A small image classifier, trained from scratch.
Model: 7.46M parameters, 24-pixel images, arch preact_resnet, activation relu, depths [5, 5, 5], widths [64, 128, 256].
Rows from block 12, named by matrix and row number. Rows with one number belong to one channel. Each number is 128 + 32 x the weight over its row's rms, rounded and kept within 0 to 255. All counts start at 0. After the name is the row's rms in percent of the matrix's.
# convs0: first 3x3 conv (model.blocks.12.convs.0.weight, 256x256x3x3), inputs 180-199, a 3x3 kernel for each
# convs1: second 3x3 conv (model.blocks.12.convs.1.weight, 256x256x3x3, transposed), outputs 180-199, a 3x3 kernel for each
convs0.106 093 [160 168 168 163 167 176 166 174 179 156 151 140 165 166 151 155 160 147 145 147 145 145 152 151 146 146 148 156 159 168 162 167 174 161 167 171  98 117 108 112 131 118  98 106  95  72  95  85  99 117 117  76  97  91 180 177 169 185 178 172 182 178 172 149 157 143 162 166 154 138 146 133 153 156 138 158 162 143 147 150 135 143 148 145 157 156 151 149 146 148 159 164 163 171 165 170 162 157 158 142 156 134 164 182 153 151 167 141 196 191 181 201 191 186 199 186 185 104 112  81 147 149 116 120 128 102 103 123 117 126 152 142 101 121 106 180 174 168 175 163 155 167 156 157 113  98  87 117 104  97 115  99  96 152 144 151 160 156 159 152 152 160 111 124 124 128 143 138 102 115 113  84  99  83 109 123 105  80  91  77]
convs0.107 100 [158 171 168 162 164 169 168 170 172 156 147 143 161 165 151 159 155 144 154 158 156 151 158 156 151 147 152 156 155 162 159 166 173 154 165 169  97 114  98 112 125 115  89 103  89  73  97  92 103 123 120  76  98  95 184 177 171 181 174 173 179 176 172 142 151 144 155 161 157 134 143 129 150 157 142 155 163 152 150 150 139 152 152 145 161 164 156 149 154 147 162 164 164 168 165 167 160 156 164 145 153 131 166 173 156 147 160 140 195 188 178 194 182 176 193 182 177 109 112  78 150 154 111 118 128  97 104 129 120 132 156 145  99 121 117 177 160 151 165 154 150 156 147 145 105  97  86 111 101  92 108  98  85 158 152 153 161 152 157 159 154 152 119 128 125 130 144 142 104 119 117  87 106  81 104 122 101  77  90  71]
convs0.108 104 [156 160 168 164 164 174 164 170 175 148 141 137 152 150 142 147 151 142 158 160 157 155 157 159 154 156 154 160 162 173 168 171 183 165 168 176  93 107  97 110 119 111  86  92  85  74  99  92 103 123 117  75  95  98 188 181 177 184 184 181 191 181 183 141 149 143 154 158 150 136 136 129 145 156 141 157 159 143 150 147 141 151 151 149 162 165 155 156 158 155 160 165 165 171 170 171 162 160 162 137 152 131 153 165 144 144 149 139 198 193 187 191 185 187 192 184 184 108 116  84 147 155 117 116 129 101 111 134 123 131 158 142  99 124 111 173 163 155 167 149 148 155 144 147 107  97  91 112 104  97 108  97  90 147 145 150 158 150 157 154 150 154 114 123 122 127 142 142 101 117 112  91 104  93 112 129 109  88 100  82]
convs0.109 100 [158 167 168 162 170 172 166 166 174 145 142 137 153 155 143 152 148 148 155 161 154 156 153 159 152 150 152 163 167 171 167 169 182 163 168 179 101 114 104 110 124 117  87  94  83  72  97  91  99 124 117  66  94  85 186 183 174 190 184 178 191 181 181 140 152 143 154 162 148 127 138 124 145 150 132 148 153 143 144 146 136 151 153 149 163 165 155 148 157 149 159 161 160 172 168 171 159 156 159 141 152 135 161 167 152 148 155 137 194 187 187 193 188 182 195 193 183 103 112  82 140 152 116 109 120  86 111 133 120 135 159 142  92 114 105 173 165 156 172 156 147 157 146 146 106  99  86 120 111  96 114 107  96 154 147 151 154 151 158 156 151 156 114 133 125 132 143 143  94 113 102  92 107  85 105 123 103  78  91  73]
convs0.110 114 [ 96  90  90  92  89  88  86  89  88 133 143 147 134 143 154 137 142 150  68  82  93  74  85  89  74  83  84  87  85  94  81  78  83  85  86  83 179 162 187 149 140 160 183 169 191 147 131 143 123 106 115 151 125 140  75  84  86  76  81  83  76  86  89 121 109 115 100  94 100 117 111 115 130 124 136 122 118 126 129 124 138  80  89  99  73  78  88  78  82  92  79  79  80  65  74  71  71  76  78 139 130 147 121 119 134 131 129 141  73  81  92  76  83  91  72  84  89 127 119 152  97  85 114 115 108 129 123 106 122 106  89 101 130 112 124  99 113 127  97 114 122 107 118 131 171 172 176 155 160 165 163 166 174 103 100 106  99 102 106 107 114 117 129 118 126 109 102 112 134 122 135 132 130 142 115 111 118 136 126 142]
convs0.111 084 [150 173 180 149 171 177 156 169 185 165 164 156 176 184 168 169 172 164 141 152 141 134 143 144 138 148 132 136 146 157 148 155 154 144 144 156 178 181 116 195 191 124 187 185 119 128 140  86 154 161  98 127 142  92 162 159 166 155 158 168 156 155 160 142 152 123 154 157 125 138 140 104 145 163 165 151 163 169 138 152 162 137 127 115 140 135 123 135 125 111 162 164 145 167 168 142 166 163 141 153 167 150 165 181 157 150 161 148 169 169 180 167 173 176 171 175 168 140  93  67 173 128  76 152 125  73 155 154  96 173 174 107 146 152  95 196 177 172 179 163 166 169 162 161 139 122  99 139 121 107 132 117 100 162 148 159 161 153 162 161 158 159 150 154 105 169 164 116 138 146  96 121 114  53 139 138  66 119 115  52]
convs0.112 152 [112 114 111 120 122 120 119 126 114 160 171 176 162 171 178 169 172 179 131 143 141 135 145 141 135 145 144 136 142 141 141 147 146 142 149 143  93  94  91  95  98  96 100  99  97 162 166 162 161 167 163 165 166 163 132 138 143 133 140 144 138 147 149 158 157 161 155 156 160 167 166 167 166 164 173 166 166 173 169 170 177 148 156 156 149 156 157 152 156 154 146 156 154 149 155 155 157 161 161 150 148 159 146 140 153 148 146 156 120 132 132 126 132 139 129 140 142 131 134 124 123 128 119 121 128 119 131 127 124 128 131 127 131 129 125 129 139 146 128 140 147 136 151 159 222 216 229 201 204 208 209 205 209 139 140 142 140 138 143 141 145 146 154 157 158 155 161 158 163 167 166 150 152 143 144 150 140 144 148 139]
convs0.113 102 [156 168 170 159 169 172 168 172 174 151 142 134 157 154 148 151 149 145 163 161 163 161 160 161 160 159 156 161 164 171 162 166 175 164 167 176  97 111 106 105 120 119  78  95  87  73 101  94  99 123 119  71  96  96 189 184 183 194 183 183 186 185 178 140 144 147 150 154 150 125 131 131 145 152 138 158 160 147 143 143 137 155 158 151 159 165 155 149 151 150 160 160 166 167 169 166 163 156 159 140 151 134 156 169 151 141 155 140 195 192 187 200 194 181 195 185 184 109 117  92 142 148 123 120 129  97 109 127 123 127 150 148  99 117 109 165 156 155 161 150 147 159 147 143 105 103  90 114 109  93 110  98  93 149 150 151 159 152 157 154 154 153 108 126 124 125 139 138 100 110 112  86 108  97 105 124 109  82  94  84]
convs0.114 093 [156 167 169 168 171 176 173 176 174 152 153 137 164 164 150 152 155 151 148 147 153 155 152 149 148 144 152 149 153 155 152 164 163 156 160 164 107 122 108 122 129 117 103 109  94  72  90  82  95 112 104  74  93  86 178 174 173 184 177 181 184 178 177 146 150 131 152 162 140 130 138 124 155 164 138 162 175 155 148 160 145 146 145 134 148 154 144 145 149 140 161 158 157 165 164 160 160 155 153 147 153 130 163 170 149 145 157 144 192 195 185 199 195 185 200 192 183 115 109  88 152 152 117 125 129 103 114 131 125 137 160 142 103 125 111 181 166 162 175 157 154 164 154 147 112 105  86 116 110  95 109 102  87 149 142 149 155 154 154 151 152 154 109 125 117 132 141 134 107 112 102  81 101  80 109 121  97  83  87  76]
convs0.115 103 [158 162 170 166 168 171 170 170 174 145 147 135 155 153 145 148 151 144 153 156 152 155 154 157 151 153 153 159 159 167 162 166 173 166 171 177  87 105  95 111 121 112  83  98  91  72  94  91 102 128 122  76 105  95 197 185 181 194 189 185 197 191 187 140 144 140 154 159 151 136 137 135 145 155 140 155 161 145 146 150 139 154 154 148 158 163 153 151 155 149 167 165 166 172 166 170 169 160 161 141 155 131 159 170 155 150 155 139 195 193 181 194 187 180 196 185 183 104 109  78 147 147 113 124 132 101 108 128 123 131 159 143 103 131 115 170 156 153 167 152 146 155 143 142 108  98  90 114 101  92 111  96  91 155 147 151 158 154 156 152 155 154 116 123 123 130 147 143 110 121 118  87 105  87 116 128 114  85 104  81]
convs0.116 105 [156 165 169 166 165 168 165 171 171 151 147 137 159 153 148 149 154 145 160 162 157 160 160 160 156 155 154 161 164 169 165 171 174 162 168 180  90 107  94 111 119 111  82  96  84  73  97  95 104 126 118  74  97  95 192 183 181 192 183 180 186 182 184 139 146 138 148 159 148 133 139 131 143 152 138 150 158 141 144 145 135 151 153 150 163 163 157 154 157 152 165 168 163 174 173 174 169 158 160 141 146 124 157 165 146 141 154 139 197 194 182 194 188 187 198 184 186 107 116  80 143 153 120 115 130  97 113 130 123 138 159 143 100 123 112 172 157 148 160 145 146 157 145 143 102  94  83 115 104  95 109  95  84 151 146 151 157 154 157 155 152 154 117 132 124 135 147 136 101 118 108  90 103  91 113 127 110  84  95  78]
convs0.117 098 [163 171 173 166 172 178 168 172 178 140 143 132 154 150 143 149 147 137 156 159 155 163 161 159 161 157 157 162 166 173 165 174 179 167 170 177 102 118 102 117 128 118  84 100  86  80  99  97 111 128 121  71  92  89 186 182 179 188 182 183 185 182 180 144 147 136 153 162 145 136 136 123 145 159 141 155 158 152 148 149 137 153 151 144 158 158 152 154 148 144 171 163 164 178 172 170 162 156 158 141 158 130 164 175 150 150 158 138 200 190 181 200 191 186 198 192 183 112 108  77 150 150 114 116 118  90 116 136 124 139 159 146 101 115 104 172 164 151 166 152 145 162 144 140 108  93  85 112 101  93 110  97  85 143 139 149 150 154 150 149 148 151 121 128 122 139 141 139  99 115 104 100 111  87 120 124 112  79  89  76]
convs0.118 091 [154 169 171 167 169 176 172 174 178 151 153 143 163 166 151 150 152 149 149 158 151 148 156 155 140 146 146 153 163 169 163 168 169 158 158 169 110 126 119 114 126 128  94  97 101  68  89  86  91 113 108  69  91  85 185 180 175 187 181 180 183 175 171 142 152 147 154 158 146 124 132 123 152 154 137 158 162 146 149 150 136 147 149 146 157 163 156 147 150 146 156 161 163 167 163 162 150 149 152 145 158 129 163 177 153 143 158 136 201 193 186 202 197 189 199 189 188 108 117  93 146 151 120 113 127  99 110 134 129 127 155 149  97 122 117 182 164 160 176 153 153 164 151 150 115  96  82 119 104  92 107  97  84 150 142 147 158 152 152 150 149 151 113 121 126 128 140 140  94 109 115  82 100  87  97 120 100  75  87  70]
convs0.119 102 [158 165 170 164 165 170 169 166 175 152 148 135 159 156 148 154 150 146 162 156 160 154 159 160 151 150 151 156 159 165 163 167 177 165 166 173  93 103  97 107 126 115  81  97  84  73 104  95 105 133 124  81 106  96 191 188 177 191 185 184 191 183 185 142 149 142 157 162 154 127 135 128 146 154 136 155 161 147 142 148 140 152 150 144 158 161 155 154 154 149 167 166 167 174 168 171 162 163 161 138 152 130 155 165 150 143 156 134 196 190 181 189 185 181 194 180 179 106 113  83 143 149 117 115 124  98 105 131 120 137 161 142  99 124 108 172 160 148 160 152 143 152 140 140 104  94  88 114 101  98 110 100  90 151 146 150 151 154 152 150 150 154 115 125 125 130 147 141 104 117 115  92 108  85 112 131 109  82  95  84]
convs0.120 095 [155 169 166 165 168 170 165 167 164 161 156 150 171 165 160 164 167 156 153 154 149 149 148 153 153 148 150 153 158 164 161 169 167 164 161 171 107 118 108 112 128 126  91 107 103  81 104  98 101 127 124  78  96  92 179 176 165 179 175 165 179 168 167 150 154 145 159 161 153 142 144 132 154 163 142 164 166 152 150 156 138 149 150 148 153 159 157 145 149 142 165 166 162 172 163 172 167 156 159 147 158 135 167 177 160 155 162 143 189 183 181 194 186 183 193 188 182 104 109  83 138 141 105 117 122  89 104 128 115 123 151 141  94 115 104 171 166 159 166 152 145 156 143 142 106 101  90 118 104  93 111 103  86 152 144 151 160 157 157 155 153 159 114 131 122 133 144 146  99 115 113  76  93  76 101 115  95  73  88  66]
convs0.121 097 [152 170 175 157 165 175 164 171 177 147 146 137 154 155 146 152 149 148 147 150 152 148 157 157 151 150 152 156 161 163 165 167 176 161 163 170 103 115 106 114 130 116  91 102  96  75  96  89  97 120 116  74  96  86 188 179 173 187 180 179 182 182 177 137 151 140 151 163 148 127 139 127 150 156 141 156 164 148 150 153 144 151 153 149 158 162 152 151 151 150 160 170 165 169 166 171 164 160 163 140 157 133 161 176 147 146 160 145 194 190 180 196 188 183 196 183 177 106 108  81 144 153 116 112 122  98 106 128 117 129 159 140  97 121 107 174 164 155 162 154 148 152 143 142 109 101  88 113 101  94 112  99  85 154 149 147 158 155 156 153 152 159 110 127 120 127 140 134  97 109 105  86 100  80 109 121 100  79  93  74]
convs0.122 116 [ 94  92  94  88  87  87  84  84  88 132 137 147 132 143 146 132 144 150  71  78  88  77  82  91  73  83  89  85  85  92  79  83  81  86  87  86 177 163 187 150 139 162 185 167 187 147 127 140 119 102 108 148 126 138  74  80  87  78  76  86  78  82  88 120 110 114 105  97  99 116 109 110 127 123 134 121 121 129 125 125 138  81  89  96  76  75  86  78  84  93  75  77  79  66  73  70  72  74  73 141 129 146 124 119 128 131 126 139  74  81  89  76  79  88  73  86  86 129 120 146  96  85 110 116 108 132 126 110 127 107  84 102 126 107 123  99 117 126  99 110 124 107 117 127 172 168 174 155 161 162 158 164 167  97 104 105  97  98 106 107 113 116 127 116 124 112  98 107 133 123 133 132 131 145 113 109 122 133 129 139]
convs0.123 088 [154 172 172 159 172 174 165 174 175 161 150 139 165 162 148 157 159 150 143 147 146 142 143 149 137 136 142 159 169 168 168 174 178 165 169 184 116 129 116 120 130 125  97 108 102  72  95  87  92 120 109  68  90  86 180 175 164 177 173 169 178 171 169 151 160 144 163 167 146 128 136 123 150 157 136 157 164 146 143 148 138 148 147 137 154 155 151 141 149 140 161 167 164 165 167 166 158 151 155 145 160 129 166 184 153 144 164 150 191 190 184 193 185 177 187 184 179 106 112  79 139 147 111 111 122  85  94 128 118 118 156 144  82 117 101 192 184 162 182 167 152 164 152 144 129 117  90 127 122 101 119 105  95 155 151 152 161 154 156 151 154 154 113 127 119 127 148 136  96 110 109  86 104  77  99 121  95  64  79  56]
convs0.124 103 [156 167 174 166 167 171 172 173 172 149 144 135 156 151 147 149 151 141 158 158 153 156 157 159 156 150 153 157 159 170 162 167 178 164 168 179  85 101  97 107 125 113  90 100  90  69  91  88 103 127 121  74  99  98 186 177 175 188 183 180 183 182 181 143 153 150 158 166 154 139 144 136 147 152 140 157 154 146 145 149 136 149 144 142 155 161 153 150 149 145 167 165 161 170 167 170 165 162 164 141 153 134 157 170 149 148 157 141 197 186 180 195 186 186 195 190 186 105 106  81 147 152 120 129 131 105 109 126 119 133 156 146 108 129 117 173 158 156 161 149 146 163 148 146 104  96  90 112 103  93 108  94  88 146 143 149 157 149 149 149 150 151 117 126 122 132 152 146 109 126 121  88 104  84 111 125 107  88 103  87]
convs1.106 040 [168 126 164 141 141 152 151 152 139 194 156 156 186 186 179 155 138 173 142 124 142 167 124 158 121 142 122 140 150 121 148 142 106 152 122 132  66  59  53  41  36  64  62  28  67 106 106 130 141 144 117 125 149 129 181 168 141 185 177 146 160 181 150 131 139 136 154 156 150 120 148 160 136 165 137 139 136 171 146 136 158  90  96  95  92  97 125  92 109  88 150 123 137 125 128 157 124 121 121 193 189 169 190 160 148 166 145 137 157 134 135 155 151 129 144 153 154 104  97 143 109 133 110 126 131 108 144 128 143 125 150 150 115 141 117 129 136 164 133 137 149 168 168 137 139 173 183 144 154 146 136 152 152 127 129 141 127 111 131 105 122 110 125 129 125  92 118 108 132 135 138 137 131 130 126 123 118 138 158 127]
convs1.107 030 [182 154 158 164 176 139 150 177 132 169 191 184 186 149 146 143 183 157  99  98 121  99 101 105 141 124  97 131 131 181 161 135 143 144 142 116  99 102  51  47 104  47 101  88  60 117 165 126 113 121 137 131 159 152  77 115  85 130  81 109 133 125 123 133 135 127 145 132 151 119 122 123 147 149 143 176 121 119 166 107 125 140 165 146 181 161 146 191 171 138 133 133 149 111  98 130 108  87 126 129 123 134 111 157 156 152 124 127 192 144 170 184 128 160 182 135 144 163 138 160 124 172 174 131 135 100 119 105  57 106 101 121 128 136 118 150 179 171 191 158 167 192 192 191 124 171 160 159 134 180 142  97 148 154 133 144 135 172 117 125 142 149 121 155 120 143 166 126 126 124 147  96 111  83 117  99  78  94  80  90]
convs1.108 032 [123  86 137 114 107 113 100 108 133 136 137 143 160 167 153 179 146 138  98 149 114 165 170 153 133 146 173 126 117 157 124 147 146 109 161 164  73  83  65 124  97  70 113  53  52 116 113 104 121 137 147 104 112 153  99 108 115 100 115 117  64 101 135 190 179 182 137 187 147 182 155 201 138 139 133 118  82 101 148 121  93 177 177 173 181 164 175 188 144 171 183 164 175 161 137 135 152 161 136 104 139 169 106 102 136 130 141 114 146 136 141 155 147 155 139 146 140 149 174 185 177 185 192 195 146 195 144 172 156 165 202 216 148 183 202 187 141 128 159 132 158 170 143 147 211 166 168 179 182 155 191 150 166  81  78 124 125 117  85  73  79 121 137 141 165 162 130 142 139 105 148 119 151 149 127 112  94 144 130 155]
convs1.109 035 [110 109 135 150 158 127 142 139 116 161 152 136 136 138 134 166 130 116 102 129  92 149 136 138 139 149 117  86 126  76 105 110 110 136  99 101  93 103  78  65  63  52  52  74  78 145 143 163 154 166 136 169 145 149 153 148 188 158 193 166 161 174 151 141 131 154  97 104 139 126 133 107 138 126 101  75  67  86  92  78 104 120 127 118 100  84 110 115 113 122 160 132 171 121  99 108 117 106 128  87  96 125 124 137 124 142 147 133 118 114 116 105 118 142 121 134 137  90 147 117 133 114 169 128 110 167 113 148 115 166 154 155 150 134 139  76  90 113  79  80  63  75  55  96 182 137 143 127 171 134 182 153 167 152 148 114 163 155 187 173 177 156 126 155 116 167 165 157 147 113 122 125 123 125  98 123 117 132 116 148]
convs1.110 017 [112 176 121 110 147 124  98 120 122 107 107  89  82 124  91 106  74 113 113 151 139  95 164 139  92 127 104  89  72 172 132 119  95 105 145 141  74  70 128 124 134 161 133 100 109  88 179  74 140 122 120  72 163 179 128 187 121 177 182  80 120  79 112  94 109  74 144 182 156 138 150 130 116 127 100 109 115 181 175 179 169 142  87 166 148 114 148 130 166  94 171 158 150 113 169  82 122 118 174 119 122  70 143  95 121 109  80  69 103 152 117  90 165 121 136 121 171 126  81 138 174 149 154 136 123 114 171 128 115 130 174 146 149  98 144 129 119  76 133  73 110 183 145 180  80 177 112 124  73  86 109 176 100  98 149 120 172 103 113 122 180 105  86 145 138  87  70 167 144 174  95 172 170 131 127 167  96  87  80 107]
convs1.111 132 [147 142 169 152 150 161 152 153 161 121 136 113 122 146 108 118 129 104 135 130 147 139 116 124 132 125 136 148  74 135 148  95 139 148 112 134 107  73  92 104  59  75  98  67  86 119 173 180 130 172 176 111 163 174 164 129 146 158 127 145 154 136 156 139 124 130 136 119 125 147 126 148 153 122 146 167 122 139 176 131 158 130 219 209 118 228 215 122 227 201 157 155 189 155 159 186 164 170 191 158 145 145 156 150 151 160 144 151 141 122 140 154 129 134 158 141 138 123 127 179 137 141 183 142 131 183  91 136 116  87 145 133  91 126 107 139 144 140 138 140 144 138 151 138 111 101  83 100 103  75 104  95  72 138 131 132 140 132 122 139 141 135 127 209 193 121 223 206 122 215 199 124 176 151 132 171 160 122 157 149]
convs1.112 362 [123 124 110 124 124 113 120 126 110 132 127 118 131 128 116 125 121 110 145 138 143 136 133 137 143 140 144 156 165 165 154 162 155 154 158 156  47  40  39  45  39  35  37  35  34 171 174 169 172 171 168 178 177 172 187 192 192 189 193 190 192 195 194 137 123 117 134 118 114 137 126 113 149 147 154 149 153 155 147 152 153 125 130 117 129 132 120 126 125 110 154 153 149 157 158 153 154 153 147 169 171 167 168 170 165 169 171 169 185 187 186 179 183 178 183 185 187 139 151 145 142 154 150 125 140 135 147 144 139 147 148 139 147 148 137 151 151 152 157 158 158 160 163 169 146 139 137 145 141 143 144 137 142 132 128 129 129 126 127 131 128 126 142 151 139 146 156 147 144 152 141 160 154 150 160 147 144 160 152 149]
convs1.113 030 [124 137 134 125 152 168 154 101 158 104 131  67  79  99  73  73  96 101 133 107 141 138 109  95 132  92 136 101 183 161 135 135 124 160 131 142  82  63  77 104  51  88  51  59  62 117 134 130 101 116 119 142 112 144 110 136 129  80 104 128 139 109 102 168 117 117 149 161 119 143 129 169  98  97 102 115 105 134  98 153 130 129 117 125 138 140 131 116  82 142 186 180 168 179 145 170 130 154 140 157 118 146 147 130 108 141 145 135 139 131 108  93 115  85 135 126 114  83 100  75 136  85 131 151 143 125 134 151 164 155 137 144 159 167 152 113  84 125 120  99 104 105 144 142 149 149 121  92 100  86 136 104  96  96  69  93 111  63  74 122  94  96 150 191 152 123 147 121 121 136 133 148 144 116 131 107 145 123 127 151]
convs1.114 042 [142 158 155 168 154 139 123 154 163 152 127 150 167 154 121 146 146 137 134 135 127 110 132 138 110 108 135 128  89 119 141 122 148 123  99 125  85  82  38  74  82  57  76  73  40 136 123 141 111 116 154 118 127 118 146 141 125 151 134 140 128 145 130 160 167 156 166 164 151 145 132 162 131 144 138 137 142 124 127 144 125 127 111 101  96 121 111  98 105 125 140 139 135 153 114 162 132 122 140 174 182 189 158 160 181 174 176 188  97 131 131 121 127 138  97  98  97  94  80  95 112 110 136 106  99  85 148 171 141 152 151 136 156 172 149 126 114 134 126 116 132 117  85  98 146 170 160 146 150 139 171 172 134 125 144 148 153 135 163 149 129 160 115 109 112 139 131 138 125 118 107 161 120 159 131 137 142 122 111 163]
convs1.115 039 [139 127 159 120 135 130 163 168 143 137 106  98 117 116  92 137 131 124 133 108 150 158 153 126 147 149 134 122 134 118 136 124 148 160 127 138  33  73  61  52  60  48  60  52  60 104 122 103 141 115 112  97 124 100  93 117 129 132 111 129 123 133 116 160 170 169 178 149 182 153 150 184 159 150 146 144 135 147 157 136 125 135 116 143 112 120 148 111 132 113 116 125 149 120 154 152 127 117 134 165 165 136 167 152 123 153 137 163 160 186 177 175 196 162 180 153 175 161 137 171 134 143 151 159 161 150  97 104 109 116 149 148  94 122 151 165 141 171 156 165 181 181 170 155 153 121 119 137 124 126 137 158 113  72  72  78  75  62  52  71  70  53 134 152 135 150 142 138 120 139 108 118 110 144 123 152 153 142 122 126]
convs1.116 029 [129  71  44 139 132 112  97 119  70 155 111 144 136 129 108 136 108 115  99 114  91 127 122  76 147 119 123  79  78  55  31 110  75  76 103  89  59  99 110  56  65 138  59  55  95 141 184 159 122 146 155 166 163 146 130 162 155 132 139 164 160 143 161 138 124 104 106 109  86 143 116  92 144 149 137 113 105 120 113 157 120 153 130 147 172 128  82 150 100 124 180 135  95 164 160 107 170 135 125 146 156 124 109 147 102 120 115 106 166 192 151 186 184 134 182 185 193 119 153 149 125 100  94 146  99 130 200 205 163 156 164 149 130 125 166 190 130 137 176 111 166 148 143 128 138 133 157 157 151 123 138 133 103 150  95 129  96  92 160 108  74 132 107 177 107 144 125 136 120 125 143 143 144 190 167 119 176 157 162 170]
convs1.117 035 [ 81  90 106  94 123  84  98 104 118 140 137 105  99  97 120 121 140 120 130 111 129 153 134 115  95 130 128 123 123 131 138 159 133 149 157 148  63  59  89  88  76  45  70  78  87  70 105  84 107 111 149 131 128 137 169 146 134 136 162 131 169 146 160 114 130 120 174 151 155 186 167 138 181 193 192 136 171 166 149 173 162 170 143 164 157 173 174 140 143 171 131 168 144 141 135 123 132 149 136 125 122 114 159 132 164 138 115 135 140 105 139 105 100 146 127 108 141 108 132 143 152 206 185 133 154 160  90  67  81 132 123 159 103 106 131 157 121 145 141 123 127 112 110  92 119 148 156 185 133 153 145 153 115 126 122 120 135 130 137 144 105 155 103 117 104 110 139 136 113 123 108 142 136 126 174 155 179 171 117 126]
convs1.118 041 [109 111 134 117 120 140 136 127 147 163 137 137 171 188 141 177 173 178 105 119 123 114 116  86 105 101  80 117 119  90  90  95 121 113 121 115  63  73  50  38  42  45  69  47  66 147 159 124 155 172 158 152 132 142 115 133 153 125 113 117 150 132 143 102 109 105 134 117 134 112 118 102 141 162 161 132 135 148 130 163 148 126 107 137 142 132 143 131 124 141 133 149 128 178 165 166 143 163 168 137 142 154 155 154 136 160 144 134 169 136 164 158 172 144 195 176 195 120 138 147 154 124 134 107 102 130 167 170 177 155 143 149 158 153 172 120 137 121 124 134 102 109 137 120 144 142 110 113 149 119 101 113 106 153 134 151 151 155 142 166 174 172 182 183 136 195 173 150 170 178 145  95  94 109 117 116 126 101  89 109]
convs1.119 034 [136 109 154 111 154 147 140 122 131 148 162 172 199 160 170 168 178 178 113 115 118 164 117 109 150 159 139 124 172 171 174 160 171 125 168 184  94  76  66 109  86  55 103  88  66  93 121  81 124 117 103 114 115 109 108  78  90  55  38  79  58  46  43 118 138 130 131 111 104 114 104  96 142 165 154 177 130 164 171 187 160 132 165 134 150 154 181 182 150 140 111 116 135 126 129 162 124 169 146 199 200 188 212 154 179 169 160 155 134 131 138  97 119 111 117 117 129 134 124 126 144 159 136 163 147 139 109 106 128 133  94  83 129 129  86 119 149 181 158 185 202 143 169 170 115  80 119 123  93 120 138  99 126 117 136 137 113 135 103  99 121 143 121 117 137 129 125 148  93  93  99 117  94 125 103 104 105  99 120 143]
convs1.120 041 [133 126 146 124 141 124 132 117 113 147 156 143 141 139 159 153 143 158  67  83  84  83  94  87  99 114  79  99  93 130  86  77  84 105  93  63  56  57  50  62  57  48  19  61  42  92 127 112 115 103 121 102  94  96 163 134 137 169 176 148 169 178 175 131 128 142 137 133 139 133 137 143 169 163 145 142 154 169 178 141 131 154 169 144 142 167 170 173 156 152 149 114 132 146 100 152 114 130 114 129 117 109 125 125 115 131 138 121 145 159 167 153 146 144 133 141 140 124 136 136 105 129 137 111 140 102 136 117 113 120 113 112 125  90  89 169 150 151 117 153 185 148 155 153 101 114 109 107  88  87  72 113 116 112 122 104 148 152 105 135 148 144 148 152 141 104 128 137 127 132 136 100 136 132 121 131 107 108 106  88]
convs1.121 036 [100 147 152 116 120 146 133 133 163 102 124 114  88  97 119 101 113 113 136 164 144 155 134 140 113 153 128 103 127 137 114 177 175 126 143 161  39  77  80  59  29  78  70  57 106  90 112 114 120 122 102 133 125 117 148 126 128 132 119  80 110 118  73 197 196 201 160 186 185 182 143 145 119 117 117 105  79  92  64 113 126 177 199 199 183 193 157 189 178 195 193 189 168 188 205 174 152 168 163 167 203 176 145 183 155 178 151 186 146 145 133 148 125 146 132 119 113 119 114 152 131  93 151 130 112 124  70 104 111 102 101  69  76  85  92 133 180 181 163 134 198 130 167 204 133  96  91 120 106 110  80  99 103 111 164 126 163 150 146 117 125  93 173 173 129 167 146 165 178 168 126 134 101 145 137 108 116 111 110 156]
convs1.122 017 [121 174  93 174 114 105 157 104  90 182 140 179 148  85 139 158 132  96 166 172 136 121  90 152 118  84 118  91  84  81 177 131 141 181  80 143 124 153 146 106 136  81 168 169 138 141 168  96 170  94 124  93 121  95 163 167 136  72 146 111  74 155  93 142 161 127  85 120 162 125 179 170 100  75  95 114 140 136 175 164 116 105 102 143  80 123 162 119  73 139 105  83 133  75 127  80 129 182  86 125 164 115 105 101 112 165 149  85 160 122 150  72  72  76  93 100 178  83  97 136 123 140  97 108  84 132 101 104  97 180 185 118 142 132 164 127 145  79 148 129 144 176 179 120  86 165 119 122 102 139  83  99 122 117 108 154 102 147 155 169  95  85 179 101  85  85  77 101 113 174 165  82 114 105  85 151 159  78 139  96]
convs1.123 051 [148 162 128 152 128 149 130 150 163 166 152 141 158 141 128 139 119 142 130 124 134 131 175 152 127 181 136  94 115 113 101 153 132 107 129 116  96  86  59  94  27  34 106  20  35 122 126 133 129 126 136 111 135 120 110 128 148 131 171 169 145 171 151 123 153 115 144 144 149 119 159 151 118 116 112 149 117 133 132 115  98 118 121 141 126 105 113 132 109 105 132 138 127 111  87 129 130  95  97 115 144 139 119 238 212 124 222 173 134 113 118 114 141 150 132 159 146 111 105 125 100  87 110  93 114 103 127 115 124 107  68  69 109  88 129 168 160 146 157 130 150 155 143 151 151 136 124 136 146 143 132 157 178 137 146 150 142 150 136 126 135 144 149 168 165 131 169 182 135 183 183 127 138 142 124 139 139 119 136 121]
convs1.124 031 [112 154 176 118 170 133 117 104 150 129 109 132 138 157 108 157 151 146 115 108  89 120  73  76 120 123 130 108 127 128 147 132 169 137 126 104  47  88  63  79  56  62  81  77  49  96 121  66  63  61  87  81  90  93 112 111 132 103 148  98 124 148  97 177 205 181 146 201 174 169 178 146 135 174 187 190 144 139 178 134 133 110 155 146 174 176 183 158 162 161 165 135 181 132 144 171 137 122 174 105 164 182  98 134 177 104 135 177 137 177 163 148 144 167 115 165 125 151 110 129  85  97 105 140  90  94 130 113 115 140 134 134 159 140 160 158 162 162 136 110 158 126 133 181 178 156 162 168 152 155 161 173 157  94 129 118 108 116 107 145 133 133 146  99 104 129 107 105 153 120 149 154 171 119 180 138 113 121 131 151]